Weights of a small image classifier.
Model: 7.97M parameters, 64-pixel images, arch gmlp, norm rmsnorm, patch size [8, 8], layers 10, width 512.
Training: soap at rate 0.0017, 28300 steps, batches of 64, held-out accuracy 94%.
Rows from block 7 of a small image classifier, named by matrix and row number. Rows with one number belong to one neuron. Each number is 200 + 20 x the weight over its row's rms, rounded and kept within 0 to 999. All counts start at 0. After the name is the row's rms in percent of the matrix's.
After each neuron's rows are labels from the 100 images, of 14976, where the neuron reaches its largest size: "responds to" is what is common among them; "colour at peak" is the nearest of a few named colours to the mean colour under the peak. Only what is clearly more common there than usual is listed. The data: retinal OCT scans (Kermany 2017). In brackets: how many of the 100.
# u: gMLP up (value half) (model.blocks.7.mixer.u.weight, 512x512), inputs 370-443
# v: gMLP up (gate half) (model.blocks.7.mixer.v.weight, 512x512), inputs 370-443
# out: gMLP down (model.blocks.7.mixer.out.weight, 512x512, transposed), outputs 370-443

u.451,127,202,196,189,186,197,202,171,205,204,189,189,215,189,163,198,252,216,179,185,216,226,192,220,192,202,183,217,247,221,205,211,186,160,206,205,178,207,220,208,167,195,206,169,194,188,200,197,194,215,223,232,216,200,212,201,200,196,214,200,181,173,214,194,197,185,223,222,188,186,219,187,215,195,177
v.451,114,213,226,164,188,181,204,229,204,187,177,210,199,202,181,216,196,153,233,192,190,213,224,181,174,219,189,159,183,219,250,206,198,213,190,170,212,206,209,211,192,197,202,203,207,210,215,208,186,213,206,203,173,192,207,222,170,180,211,193,170,222,216,210,216,180,186,224,212,204,226,218,205,205,207
out.451,103,185,161,227,170,196,198,171,201,218,219,211,195,203,217,175,192,185,186,192,217,229,205,230,191,201,232,202,160,219,226,199,177,182,191,181,229,199,230,173,200,181,171,195,222,199,179,224,178,223,206,188,190,204,176,191,193,175,197,210,221,217,205,208,185,181,205,173,211,193,188,219,206,221,194
responds to: finding: drusen (48)
colour at peak: grey (81)

u.38,092,191,156,183,163,195,177,214,200,207,211,146,174,201,199,220,213,210,166,207,226,162,187,197,212,154,189,213,224,191,224,202,176,179,206,186,167,203,213,208,153,194,199,180,215,213,201,200,201,182,213,211,205,197,164,166,217,223,211,198,175,173,187,197,221,232,209,183,187,200,191,193,197,212,184
v.38,086,208,237,204,206,177,206,214,187,231,201,213,205,181,225,257,209,220,188,214,215,193,192,193,207,181,204,204,157,209,224,223,209,190,236,183,187,205,231,171,229,209,191,196,184,188,175,219,213,183,186,202,211,209,223,210,202,186,213,202,217,195,191,197,213,156,205,172,215,194,196,212,179,167,190
out.38,099,254,224,217,211,154,231,191,193,177,164,216,237,193,160,225,241,195,223,197,212,242,194,192,172,173,216,184,202,173,185,170,224,206,191,216,175,192,219,225,222,189,220,183,195,188,205,204,214,226,211,232,197,231,253,213,218,172,198,211,204,205,226,187,186,184,185,198,195,209,204,188,220,215,178
responds to: finding: choroidal neovascularization (67); finding: diabetic macular edema (33)
colour at peak: grey (69)

u.499,107,184,177,222,196,207,236,210,189,210,175,217,201,174,187,187,178,233,175,179,206,210,217,180,220,178,191,213,203,207,224,191,207,169,207,198,172,168,185,178,207,215,139,240,205,246,152,224,231,210,217,182,202,179,179,227,214,181,227,185,202,206,188,226,203,190,193,226,170,178,144,192,178,182,200
v.499,110,189,221,225,221,175,171,205,197,239,208,183,221,188,214,211,189,226,184,161,173,219,191,202,227,177,178,214,199,229,209,195,224,213,189,182,191,243,211,209,160,199,185,203,197,209,221,209,164,229,188,226,197,182,212,208,174,200,228,203,165,224,196,166,178,191,177,204,218,170,191,221,179,139,182
out.499,103,194,205,200,223,208,224,236,198,196,194,195,170,189,214,238,173,167,219,198,231,214,210,178,170,211,200,176,197,194,196,223,210,238,211,165,207,187,185,220,220,199,171,213,170,195,188,208,216,186,199,179,217,193,195,202,202,189,173,194,194,188,216,159,249,187,195,164,186,223,186,200,170,216,205
responds to: finding: normal (86)
colour at peak: grey (83)

u.455,091,200,178,198,203,178,192,181,194,212,188,188,179,176,209,267,195,201,195,180,181,228,202,212,220,153,192,236,205,198,196,212,211,201,212,200,193,190,173,209,169,211,223,177,203,163,181,169,187,203,210,199,173,174,209,161,186,198,229,206,208,188,215,189,198,230,182,235,200,192,151,228,232,191,184
v.455,081,177,224,218,169,151,195,199,182,227,215,161,208,222,223,202,192,184,198,240,199,176,203,191,193,167,214,186,194,197,218,219,186,217,178,191,176,194,199,198,184,168,211,187,185,201,194,226,197,228,218,193,166,166,177,235,220,190,219,192,224,208,179,211,196,179,212,204,229,245,208,194,216,192,207
out.455,108,237,186,184,206,213,161,216,226,204,214,196,201,191,184,201,190,162,199,161,182,203,174,195,220,212,181,231,162,198,223,215,220,220,185,195,222,192,190,192,230,231,169,211,189,163,227,196,221,197,184,167,228,210,170,174,223,210,201,223,191,165,193,189,172,202,201,203,215,206,220,237,182,210,174
responds to: finding: normal (83)
colour at peak: grey (91)

u.461,116,188,223,171,205,194,192,224,199,212,189,197,216,202,186,162,178,191,186,173,186,199,175,207,193,200,190,218,158,197,202,191,206,163,177,210,212,181,170,176,202,188,175,202,191,217,201,219,174,183,193,184,189,171,206,207,165,188,186,207,209,185,204,186,181,186,198,204,231,198,177,201,178,174,221
v.461,123,185,206,181,180,202,218,211,216,183,213,243,198,183,193,197,224,196,207,222,167,177,203,238,220,193,236,204,228,190,215,205,204,242,186,218,215,204,183,250,203,222,174,198,183,201,221,224,200,204,183,168,175,218,182,212,188,192,200,215,160,233,211,201,240,192,235,191,216,218,212,197,197,230,194
out.461,097,202,217,204,236,205,173,198,203,196,227,192,185,213,184,214,215,239,191,196,194,198,177,214,196,218,200,216,141,213,209,177,204,218,202,214,235,195,176,215,225,236,210,184,199,224,178,157,239,216,175,215,204,161,196,206,230,194,167,207,211,216,212,189,181,259,197,200,183,199,196,187,225,222,208
responds to: finding: drusen (25)
colour at peak: grey (85)

u.382,115,190,204,201,165,142,198,222,225,192,231,198,155,207,209,178,167,209,179,173,204,186,207,204,180,204,203,199,190,203,234,209,232,213,171,184,211,222,198,215,213,245,208,200,175,188,230,199,181,209,181,178,184,213,183,212,178,204,189,235,177,195,161,189,164,202,190,211,208,213,228,210,158,183,204
v.382,131,185,197,245,183,192,198,233,195,161,198,192,176,161,192,173,173,216,190,205,184,173,199,183,213,217,188,181,211,214,219,200,194,210,200,188,194,199,189,199,195,213,176,213,194,187,188,194,187,199,196,211,190,192,187,249,188,225,203,187,195,199,165,219,185,210,194,181,231,180,164,199,178,149,205
out.382,121,211,170,191,171,212,204,200,189,207,209,175,190,205,213,190,193,192,178,204,221,196,180,190,231,202,194,207,202,207,208,203,199,188,183,207,195,211,211,187,191,215,218,194,0,193,181,194,190,182,211,213,213,165,206,151,194,201,239,186,204,197,206,207,205,198,193,166,202,204,211,202,197,226,175
responds to: finding: normal (81)
colour at peak: grey (57)

u.193,140,175,207,199,216,237,211,233,193,176,215,218,201,205,194,191,216,229,205,234,208,228,188,220,200,241,205,212,227,200,189,206,195,225,211,197,221,190,208,210,204,146,181,195,199,193,226,204,204,161,178,211,202,224,218,227,215,215,148,217,186,202,198,194,221,175,174,165,186,182,206,183,191,229,215
v.193,133,181,205,179,193,225,201,216,206,176,217,197,212,209,180,184,194,213,213,197,215,251,205,213,205,233,209,192,207,201,170,221,223,230,188,228,224,186,186,164,199,147,188,208,179,227,210,209,204,177,190,194,174,190,173,208,183,215,184,169,183,208,218,157,231,151,208,210,192,196,214,187,183,229,213
out.193,092,217,210,218,250,184,225,196,171,188,205,188,187,181,203,176,193,191,200,193,201,203,196,216,206,220,171,210,197,219,245,178,194,219,199,181,230,213,184,182,208,210,206,219,225,186,195,174,219,168,182,214,226,237,175,222,204,200,192,170,186,178,171,190,178,209,193,202,193,188,208,202,201,206,234
responds to: finding: drusen (78)
colour at peak: grey (76)

u.436,097,193,209,166,171,220,208,229,201,225,203,195,217,177,202,155,220,170,210,203,181,192,197,203,192,207,226,206,223,174,199,168,195,212,168,210,177,183,199,203,170,224,138,190,212,194,200,194,201,216,211,205,212,202,192,202,214,224,192,140,195,175,180,197,222,214,197,217,212,179,179,193,197,203,164
v.436,088,221,194,199,232,184,213,197,201,194,176,218,239,190,205,223,216,206,194,208,190,206,186,186,234,187,213,203,214,214,193,194,170,213,199,188,226,226,202,190,202,231,229,157,181,173,180,187,177,186,201,203,190,190,209,217,202,190,206,183,187,240,210,197,178,180,216,225,209,186,195,196,190,183,187
out.436,103,177,195,224,196,189,164,216,209,189,208,215,196,191,166,236,231,184,183,185,194,187,230,180,197,191,189,201,231,205,192,167,183,202,179,198,176,199,193,232,193,173,240,209,205,172,189,186,206,238,163,189,159,174,197,201,199,181,198,200,191,198,190,177,193,168,174,171,213,231,153,193,228,202,192
responds to: finding: choroidal neovascularization (89)
colour at peak: grey (98)

u.452,089,203,211,170,170,188,180,208,210,203,196,187,180,207,183,183,226,191,194,210,208,194,199,190,177,181,217,201,215,212,221,244,189,220,201,192,166,203,214,204,169,182,224,188,194,183,197,208,220,214,193,187,222,217,177,169,209,196,203,189,178,232,170,216,231,176,175,185,213,240,186,195,197,225,181
v.452,094,187,222,200,197,196,174,208,210,182,181,222,177,207,231,178,207,211,222,211,197,211,183,271,214,209,192,231,213,247,234,199,193,215,165,203,205,192,201,211,167,194,196,162,195,183,212,208,149,200,221,208,153,230,226,181,186,167,199,235,178,216,257,221,214,168,173,219,212,195,216,211,225,208,246
out.452,103,174,192,192,224,187,207,192,169,207,198,192,205,185,211,192,197,200,201,208,198,205,226,159,200,204,189,206,200,185,196,172,182,193,214,217,218,206,166,185,210,187,183,201,131,246,174,194,210,209,190,256,181,199,192,232,175,198,196,204,192,166,178,175,185,235,206,202,175,181,210,166,213,226,237
responds to: finding: normal (93)
colour at peak: white (43)

u.206,086,187,164,180,156,212,237,201,225,182,208,232,183,208,203,177,198,198,205,166,229,204,227,175,221,193,201,211,217,178,195,187,193,175,193,207,168,222,189,176,191,185,183,182,158,201,184,200,196,191,201,211,168,216,187,172,174,205,175,191,176,211,216,215,222,185,168,203,180,185,229,187,171,220,226
v.206,094,176,182,201,177,202,194,214,166,217,190,200,185,225,209,201,206,180,210,200,161,195,198,178,195,150,206,188,163,193,248,229,199,210,181,190,178,199,184,199,212,207,177,194,202,178,235,194,215,210,216,181,227,184,214,187,195,222,188,179,173,210,182,202,185,205,207,231,174,211,184,210,194,201,203
out.206,103,207,205,216,202,208,228,199,225,188,231,193,195,207,204,215,215,176,210,136,202,171,181,206,170,179,198,227,215,201,191,221,204,176,191,205,205,215,169,241,218,216,239,189,160,196,223,200,185,222,172,192,215,216,208,253,206,175,203,230,188,209,206,241,198,204,235,215,203,192,228,216,175,227,201
responds to: finding: normal (83)
colour at peak: grey (93)

u.166,088,239,168,198,170,213,183,197,207,215,196,199,205,223,187,203,208,186,180,163,217,256,224,224,193,184,189,222,196,168,193,210,206,206,243,201,168,221,196,182,213,185,205,196,182,183,185,185,211,238,201,189,213,173,174,149,199,187,192,206,204,180,187,185,192,183,193,221,187,243,222,179,227,196,191
v.166,089,191,199,179,185,200,183,200,201,201,207,184,197,243,192,174,195,181,210,197,213,235,216,230,216,220,197,203,199,163,199,207,223,194,212,222,227,193,192,192,188,234,213,228,188,212,201,256,191,200,155,180,190,187,173,218,181,203,215,226,176,168,168,229,192,168,196,197,185,207,191,191,204,201,186
out.166,104,189,206,141,172,195,195,200,194,207,172,198,187,165,190,210,250,210,176,186,176,230,190,188,223,207,201,170,203,224,214,215,189,225,206,211,191,182,212,210,188,176,174,198,200,193,223,189,215,213,185,192,231,215,185,209,205,210,187,232,175,198,218,202,220,195,170,208,211,211,195,240,203,160,192
responds to: finding: drusen (47)
colour at peak: grey (83)

u.341,090,210,207,189,198,199,188,204,195,185,181,223,204,196,183,190,214,213,229,187,226,207,206,197,222,219,196,194,157,175,187,217,202,168,212,215,200,189,192,218,201,202,196,194,216,219,207,223,202,171,172,201,135,212,202,202,188,198,226,210,205,192,213,190,216,210,169,210,188,186,174,213,189,196,215
v.341,093,173,197,210,214,203,176,190,226,199,167,175,185,157,236,220,190,203,222,198,234,178,187,192,192,181,175,196,190,212,195,225,209,190,188,226,211,196,223,219,157,197,229,193,222,182,215,221,214,198,189,226,181,200,186,191,202,174,220,237,235,188,162,192,188,204,151,180,178,230,203,241,171,199,203
out.341,101,188,185,192,203,193,198,211,199,209,220,198,159,240,217,196,183,169,220,192,161,194,192,214,198,174,187,198,196,223,197,196,207,201,191,180,179,227,220,171,212,175,211,181,185,219,208,180,198,200,195,213,185,215,203,179,214,201,204,231,203,220,204,181,218,195,203,172,178,211,172,210,182,205,196
responds to: finding: normal (87)
colour at peak: grey (53)

u.196,084,178,199,188,184,209,204,183,210,182,186,189,187,208,193,203,191,201,179,195,193,211,220,190,201,185,159,230,192,185,183,207,191,210,181,198,186,181,166,194,176,214,198,193,219,215,184,194,228,237,193,194,210,180,207,158,163,207,212,196,211,187,188,226,205,213,161,191,196,180,184,202,212,183,214
v.196,066,220,231,192,182,217,203,200,196,220,165,218,201,199,178,211,205,212,202,194,206,209,179,210,187,193,203,173,209,210,187,222,214,211,169,230,199,184,179,169,233,191,200,234,177,198,204,205,207,224,198,190,167,205,172,185,199,220,238,184,185,192,166,191,198,166,199,186,194,209,204,201,199,190,223
out.196,095,194,205,215,171,202,209,207,205,232,222,182,196,201,227,188,207,217,186,208,201,225,201,191,236,203,210,214,161,179,177,199,209,203,167,184,238,195,176,221,215,181,217,205,207,186,190,182,232,192,226,179,184,211,177,220,179,212,173,203,178,180,200,195,201,214,216,203,214,205,244,178,218,185,184
responds to: finding: normal (86)
colour at peak: grey (99)

u.249,078,199,201,198,184,208,196,195,206,189,187,186,198,183,211,199,210,219,164,197,187,208,241,186,198,176,205,197,210,225,200,202,194,183,174,188,173,184,207,184,187,195,187,193,175,210,152,222,201,203,201,214,216,199,140,184,195,207,203,201,173,211,176,174,198,206,209,196,202,212,205,218,198,231,190
v.249,063,222,237,178,190,204,217,237,218,195,173,200,190,211,215,199,196,199,187,202,207,218,211,187,186,188,179,199,187,194,200,183,209,192,188,207,178,167,203,178,173,171,227,212,201,204,194,211,199,215,220,226,198,218,168,162,184,219,222,210,201,230,199,238,219,197,203,227,195,202,193,214,195,214,188
out.249,088,230,214,198,193,206,197,209,207,174,232,195,196,193,196,148,183,236,204,163,187,179,174,185,215,172,179,191,195,188,160,188,215,205,207,214,184,217,209,228,202,233,226,231,175,208,190,227,195,239,209,217,186,204,196,181,183,192,243,221,182,202,184,235,182,219,190,205,208,182,187,209,221,176,205
responds to: finding: choroidal neovascularization (61)
colour at peak: white (67)

u.185,080,197,205,208,204,192,184,225,203,203,200,186,191,218,212,206,192,188,153,191,186,169,204,198,224,183,198,195,213,193,226,227,216,217,192,189,160,188,231,214,221,172,195,187,170,191,201,240,204,213,189,200,180,179,202,202,205,223,216,184,209,225,198,194,217,175,177,181,265,200,173,186,200,202,213
v.185,088,225,193,196,169,236,169,203,214,183,183,198,200,168,191,193,206,222,219,213,240,236,184,187,202,225,207,196,208,215,203,218,200,222,219,207,188,214,193,196,216,181,200,170,195,178,219,202,199,201,204,224,206,241,193,202,182,207,203,208,185,186,181,212,233,169,228,217,193,201,200,198,165,183,203
out.185,104,162,233,195,200,200,190,245,191,203,204,225,191,191,198,175,201,197,261,235,175,140,208,207,193,212,204,200,180,191,181,209,215,204,220,247,196,191,203,179,195,218,203,214,178,231,224,187,216,156,158,218,199,209,231,175,177,212,187,189,159,185,183,206,208,175,206,203,167,221,184,220,225,178,187
responds to: finding: choroidal neovascularization (87)
colour at peak: grey (67)

u.137,103,204,242,169,180,202,249,201,192,193,204,202,211,237,188,181,210,218,195,183,172,240,192,238,174,224,174,212,164,179,159,224,235,200,207,224,181,184,207,179,250,169,196,197,167,203,218,205,258,199,187,222,179,172,201,186,196,208,185,223,207,190,209,224,222,188,198,180,184,232,228,180,198,167,231
v.137,118,199,229,213,193,169,199,207,239,204,216,214,176,215,239,192,214,194,191,201,207,233,182,206,185,220,198,192,189,197,215,218,216,202,132,200,214,211,190,162,230,208,158,190,185,216,231,200,156,227,169,203,185,191,205,232,178,199,177,249,170,227,204,238,190,181,196,217,183,189,205,194,209,213,215
out.137,103,193,214,212,161,227,164,170,205,202,196,217,203,200,224,212,165,173,201,208,216,222,213,193,193,244,199,176,205,239,217,208,196,190,200,182,207,174,176,198,168,210,229,196,196,160,225,177,152,206,206,192,214,191,212,228,191,195,163,179,194,207,224,175,186,179,165,218,226,224,226,203,192,198,202
responds to: finding: drusen (33)
colour at peak: grey (76)

u.74,106,176,190,180,218,221,217,187,153,225,197,201,255,184,197,223,195,231,187,189,186,218,193,211,199,208,144,225,192,262,216,190,175,192,215,142,185,199,194,181,178,186,186,172,180,196,164,175,177,222,191,197,210,197,221,191,204,182,195,191,198,206,181,169,180,195,209,198,199,183,198,186,187,183,217
v.74,109,184,198,214,194,225,190,214,201,229,178,208,237,177,219,204,188,160,183,188,180,219,174,202,196,186,173,192,207,256,203,197,195,180,213,193,200,201,177,198,198,193,168,185,193,175,203,185,193,218,197,164,209,164,171,211,189,195,213,183,174,167,185,176,187,208,197,169,190,189,205,207,200,200,213
out.74,101,204,151,218,197,224,193,198,175,170,205,194,178,188,194,200,195,192,253,158,186,192,206,201,212,174,211,203,208,217,214,202,216,193,168,181,203,222,200,224,211,183,181,199,190,195,197,180,233,215,213,197,205,154,180,209,191,212,187,222,188,217,175,235,188,181,231,196,197,200,163,183,199,202,214
responds to: finding: normal (95)
colour at peak: grey (64)

u.98,125,181,232,224,182,197,171,222,191,193,182,229,216,180,222,188,216,226,223,193,185,227,195,203,206,196,187,161,177,215,173,201,211,214,173,205,195,215,178,171,205,195,182,208,166,196,194,215,176,190,182,256,197,194,197,228,162,204,212,210,216,224,236,204,186,174,191,208,190,167,226,204,185,176,244
v.98,135,157,223,230,169,198,171,213,183,195,200,206,195,175,226,214,186,230,196,176,184,225,173,188,175,175,190,188,183,211,175,217,218,209,170,219,190,195,200,181,187,201,210,208,173,170,194,208,198,219,201,215,187,195,191,205,176,208,219,250,203,244,230,215,197,176,166,194,211,179,242,204,175,183,237
out.98,107,216,249,209,173,203,200,232,194,174,181,238,189,201,213,192,210,180,196,221,193,191,195,191,185,184,212,202,175,209,235,229,225,209,198,222,221,191,168,204,182,201,184,225,338,157,207,194,212,200,185,206,225,228,192,190,205,186,206,186,213,233,193,204,188,164,210,220,184,194,171,196,195,211,202
responds to: finding: normal (80)
colour at peak: grey (79)

u.102,085,199,206,203,186,202,156,216,193,200,167,188,221,156,219,211,216,199,206,174,191,172,214,183,209,182,235,209,187,204,191,214,165,203,192,187,196,228,192,216,174,157,221,187,172,183,191,192,201,215,199,210,195,160,205,181,207,180,184,184,211,210,195,178,196,183,195,172,199,218,192,193,171,190,179
v.102,076,206,177,199,197,196,216,209,189,202,224,191,220,185,226,172,201,213,188,217,219,190,202,198,174,188,163,197,233,192,195,231,195,190,200,203,179,185,175,171,210,209,174,210,213,205,190,234,188,197,221,186,180,210,203,175,213,225,214,250,213,191,196,211,176,211,208,206,206,199,184,169,220,223,203
out.102,099,199,183,187,189,178,194,218,218,191,181,214,216,160,187,217,219,217,193,202,180,239,208,202,229,216,184,177,193,225,225,189,200,191,190,212,189,200,193,186,170,234,187,186,187,212,182,205,203,201,206,195,189,213,207,210,205,168,220,231,223,203,203,181,209,184,203,183,214,213,189,222,197,217,231
responds to: finding: choroidal neovascularization (60)
colour at peak: grey (71)

u.198,100,223,227,196,192,181,158,215,220,225,194,169,163,201,215,173,204,214,187,171,236,178,193,199,170,142,197,222,190,146,192,166,194,175,144,243,179,197,220,200,195,180,189,206,184,216,146,205,196,220,242,177,201,198,207,169,221,186,229,199,208,201,174,216,205,190,230,182,241,241,175,237,175,184,180
v.198,093,190,209,196,214,200,202,219,202,166,172,247,203,210,247,223,217,187,214,216,221,193,197,211,152,202,220,205,195,210,186,208,162,190,197,197,190,186,203,184,182,192,229,180,224,215,187,233,230,252,197,186,198,182,197,169,212,200,196,199,190,163,190,210,190,178,197,188,185,224,147,192,206,181,188
out.198,095,179,221,202,168,185,160,194,212,200,180,179,195,151,198,231,180,176,213,187,160,180,197,176,153,199,180,243,181,234,210,190,161,233,197,199,193,187,187,219,228,200,168,220,203,208,222,179,210,214,206,176,202,194,176,206,245,205,152,169,198,199,227,221,201,220,209,187,187,196,192,152,182,208,204
responds to: finding: choroidal neovascularization (82)
colour at peak: grey (53); white (43)

u.101,082,187,205,178,184,191,182,217,162,208,201,192,216,174,207,206,198,187,152,156,187,188,205,180,203,191,227,187,191,185,195,226,178,187,227,214,151,189,186,169,184,201,196,205,192,221,207,198,234,196,214,192,233,161,196,213,199,184,218,182,206,199,155,199,222,194,144,177,182,204,194,190,173,202,171
v.101,078,190,188,191,210,191,189,198,221,161,210,189,218,202,211,192,218,203,172,161,211,216,230,186,210,194,208,190,192,189,176,204,173,198,199,223,172,190,176,184,193,175,239,186,195,198,194,213,240,196,190,194,181,187,200,239,205,212,222,207,205,197,219,231,199,176,214,201,177,209,213,195,209,209,193
out.101,098,168,171,181,165,180,207,196,241,211,224,202,201,194,160,197,240,206,184,221,204,206,190,198,229,183,162,173,172,194,235,175,206,171,181,195,202,231,207,217,208,195,157,175,208,179,192,209,188,153,184,183,204,207,208,214,191,207,216,226,197,197,240,159,208,187,199,218,177,191,170,231,169,181,224
responds to: finding: drusen (38)
colour at peak: grey (90)

u.477,080,231,238,160,188,209,224,182,204,182,227,200,206,206,196,209,170,218,221,193,208,212,194,207,194,213,171,212,220,194,185,213,224,183,188,193,177,202,223,211,184,198,199,184,181,192,188,190,220,204,208,204,232,180,217,190,185,207,195,213,216,191,197,187,208,187,209,215,131,185,200,161,209,183,231
v.477,109,171,209,208,231,178,198,223,209,197,186,211,233,203,218,162,215,215,197,203,197,226,180,192,222,188,185,195,190,182,189,218,190,197,218,181,199,208,208,217,186,191,201,162,187,181,208,242,205,210,203,231,171,189,221,193,188,173,209,227,238,210,191,232,211,173,159,199,220,180,190,219,210,204,219
out.477,098,203,182,228,201,181,217,176,167,191,224,245,215,184,185,190,217,188,181,231,186,221,220,199,169,209,182,158,183,173,211,193,188,185,225,181,157,186,167,211,178,189,255,166,196,200,201,198,167,204,211,206,171,212,220,212,200,204,217,215,237,205,180,180,213,186,164,184,178,230,150,195,184,168,249
responds to: finding: drusen (53)
colour at peak: grey (85)

u.328,169,196,215,193,193,191,204,174,207,172,198,224,220,189,184,174,208,215,193,206,198,215,164,216,205,229,204,226,231,159,205,196,176,187,198,217,205,173,199,249,184,202,178,187,186,226,219,209,216,215,187,202,230,219,197,201,218,220,209,196,179,217,202,225,214,190,210,187,180,207,181,177,210,192,179
v.328,129,175,257,180,183,166,240,208,204,182,187,187,224,169,175,154,187,243,230,227,202,253,178,208,190,236,205,198,195,183,195,182,209,188,195,228,200,178,186,200,210,201,175,179,198,237,205,215,182,196,191,182,202,193,199,224,204,213,196,225,207,189,205,230,199,199,195,209,169,182,207,210,191,186,223
out.328,085,189,199,217,215,213,190,184,219,190,214,152,196,215,223,206,184,195,198,195,214,144,214,221,215,194,213,186,220,185,192,165,195,196,208,223,181,199,200,189,211,250,169,210,200,189,172,192,184,210,193,168,190,186,217,191,199,174,197,220,199,222,167,218,145,194,206,175,194,215,213,203,202,217,196
responds to: finding: drusen (62)
colour at peak: grey (84)

u.172,083,196,165,171,168,213,198,187,168,215,179,172,204,189,181,181,189,219,234,191,211,198,214,189,199,205,179,216,206,163,208,220,196,204,181,236,198,189,166,185,199,200,221,211,173,208,228,205,251,216,235,184,176,195,194,194,229,189,208,216,213,184,198,196,183,150,210,195,203,226,196,187,203,197,234
v.172,083,188,171,193,206,202,170,193,200,188,195,203,247,221,200,221,205,181,213,240,196,245,208,183,182,182,188,201,215,195,212,200,200,204,167,189,144,204,148,214,176,225,197,206,183,219,179,196,208,224,193,196,202,149,205,216,185,200,200,197,204,202,152,193,212,225,178,202,213,184,223,173,194,169,228
out.172,104,216,199,226,211,231,206,181,199,209,213,215,222,179,182,190,206,170,215,233,194,168,202,204,242,189,228,184,179,197,184,204,176,178,203,188,227,186,187,206,224,174,214,189,205,188,238,218,214,197,199,179,176,229,251,184,215,233,221,221,162,207,216,211,230,184,172,202,174,197,194,207,206,207,187
responds to: finding: choroidal neovascularization (96)
colour at peak: grey (98)

u.36,108,181,221,210,198,199,169,188,173,165,181,197,199,167,184,187,197,214,190,185,225,195,211,203,180,220,210,195,234,149,205,212,232,187,221,221,207,203,209,201,193,189,201,209,174,233,205,262,214,190,218,183,194,204,171,242,209,212,221,185,200,219,231,228,163,167,176,189,173,179,204,206,188,200,224
v.36,112,246,184,178,208,197,205,164,216,234,212,228,211,202,210,206,208,190,204,173,196,209,200,203,202,212,210,209,196,198,168,177,179,217,181,176,182,210,202,227,188,216,199,202,193,183,201,199,165,213,197,177,178,202,178,167,211,189,207,206,168,194,193,187,186,225,228,203,207,204,213,229,196,205,168
out.36,091,184,166,199,189,194,217,181,189,200,198,222,194,189,194,229,215,182,165,226,218,185,188,211,179,220,191,200,191,168,172,223,201,200,197,220,182,204,217,212,233,217,213,178,178,224,173,181,232,163,187,167,182,201,166,178,195,182,196,205,209,190,175,192,216,187,194,203,220,200,147,193,187,179,206
responds to: finding: choroidal neovascularization (93)
colour at peak: grey (97)

u.39,088,204,208,161,148,196,180,192,211,206,212,202,187,240,198,196,184,171,181,156,181,241,177,189,221,221,239,227,224,189,190,150,186,201,183,174,155,171,222,268,173,193,194,211,193,190,191,209,178,243,213,191,215,208,164,180,182,186,190,202,191,218,157,202,218,192,208,181,228,191,205,191,199,215,171
v.39,078,208,202,226,206,191,164,195,152,202,194,199,180,194,189,189,235,219,189,195,180,239,191,213,211,178,193,194,215,183,208,230,190,196,177,160,174,192,206,181,223,184,211,191,194,203,225,220,186,219,183,244,181,193,190,185,190,205,209,211,179,202,183,200,207,184,181,194,206,205,194,176,202,206,186
out.39,104,209,180,188,185,209,186,213,182,216,182,194,210,198,176,201,191,210,216,261,207,194,185,188,187,193,165,208,186,221,179,223,211,163,199,194,187,158,213,204,187,203,199,184,195,211,228,210,143,228,208,206,200,241,184,185,221,183,216,191,185,188,199,193,226,230,216,240,193,173,180,159,214,195,182
responds to: finding: choroidal neovascularization (59); finding: diabetic macular edema (31)
colour at peak: grey (61)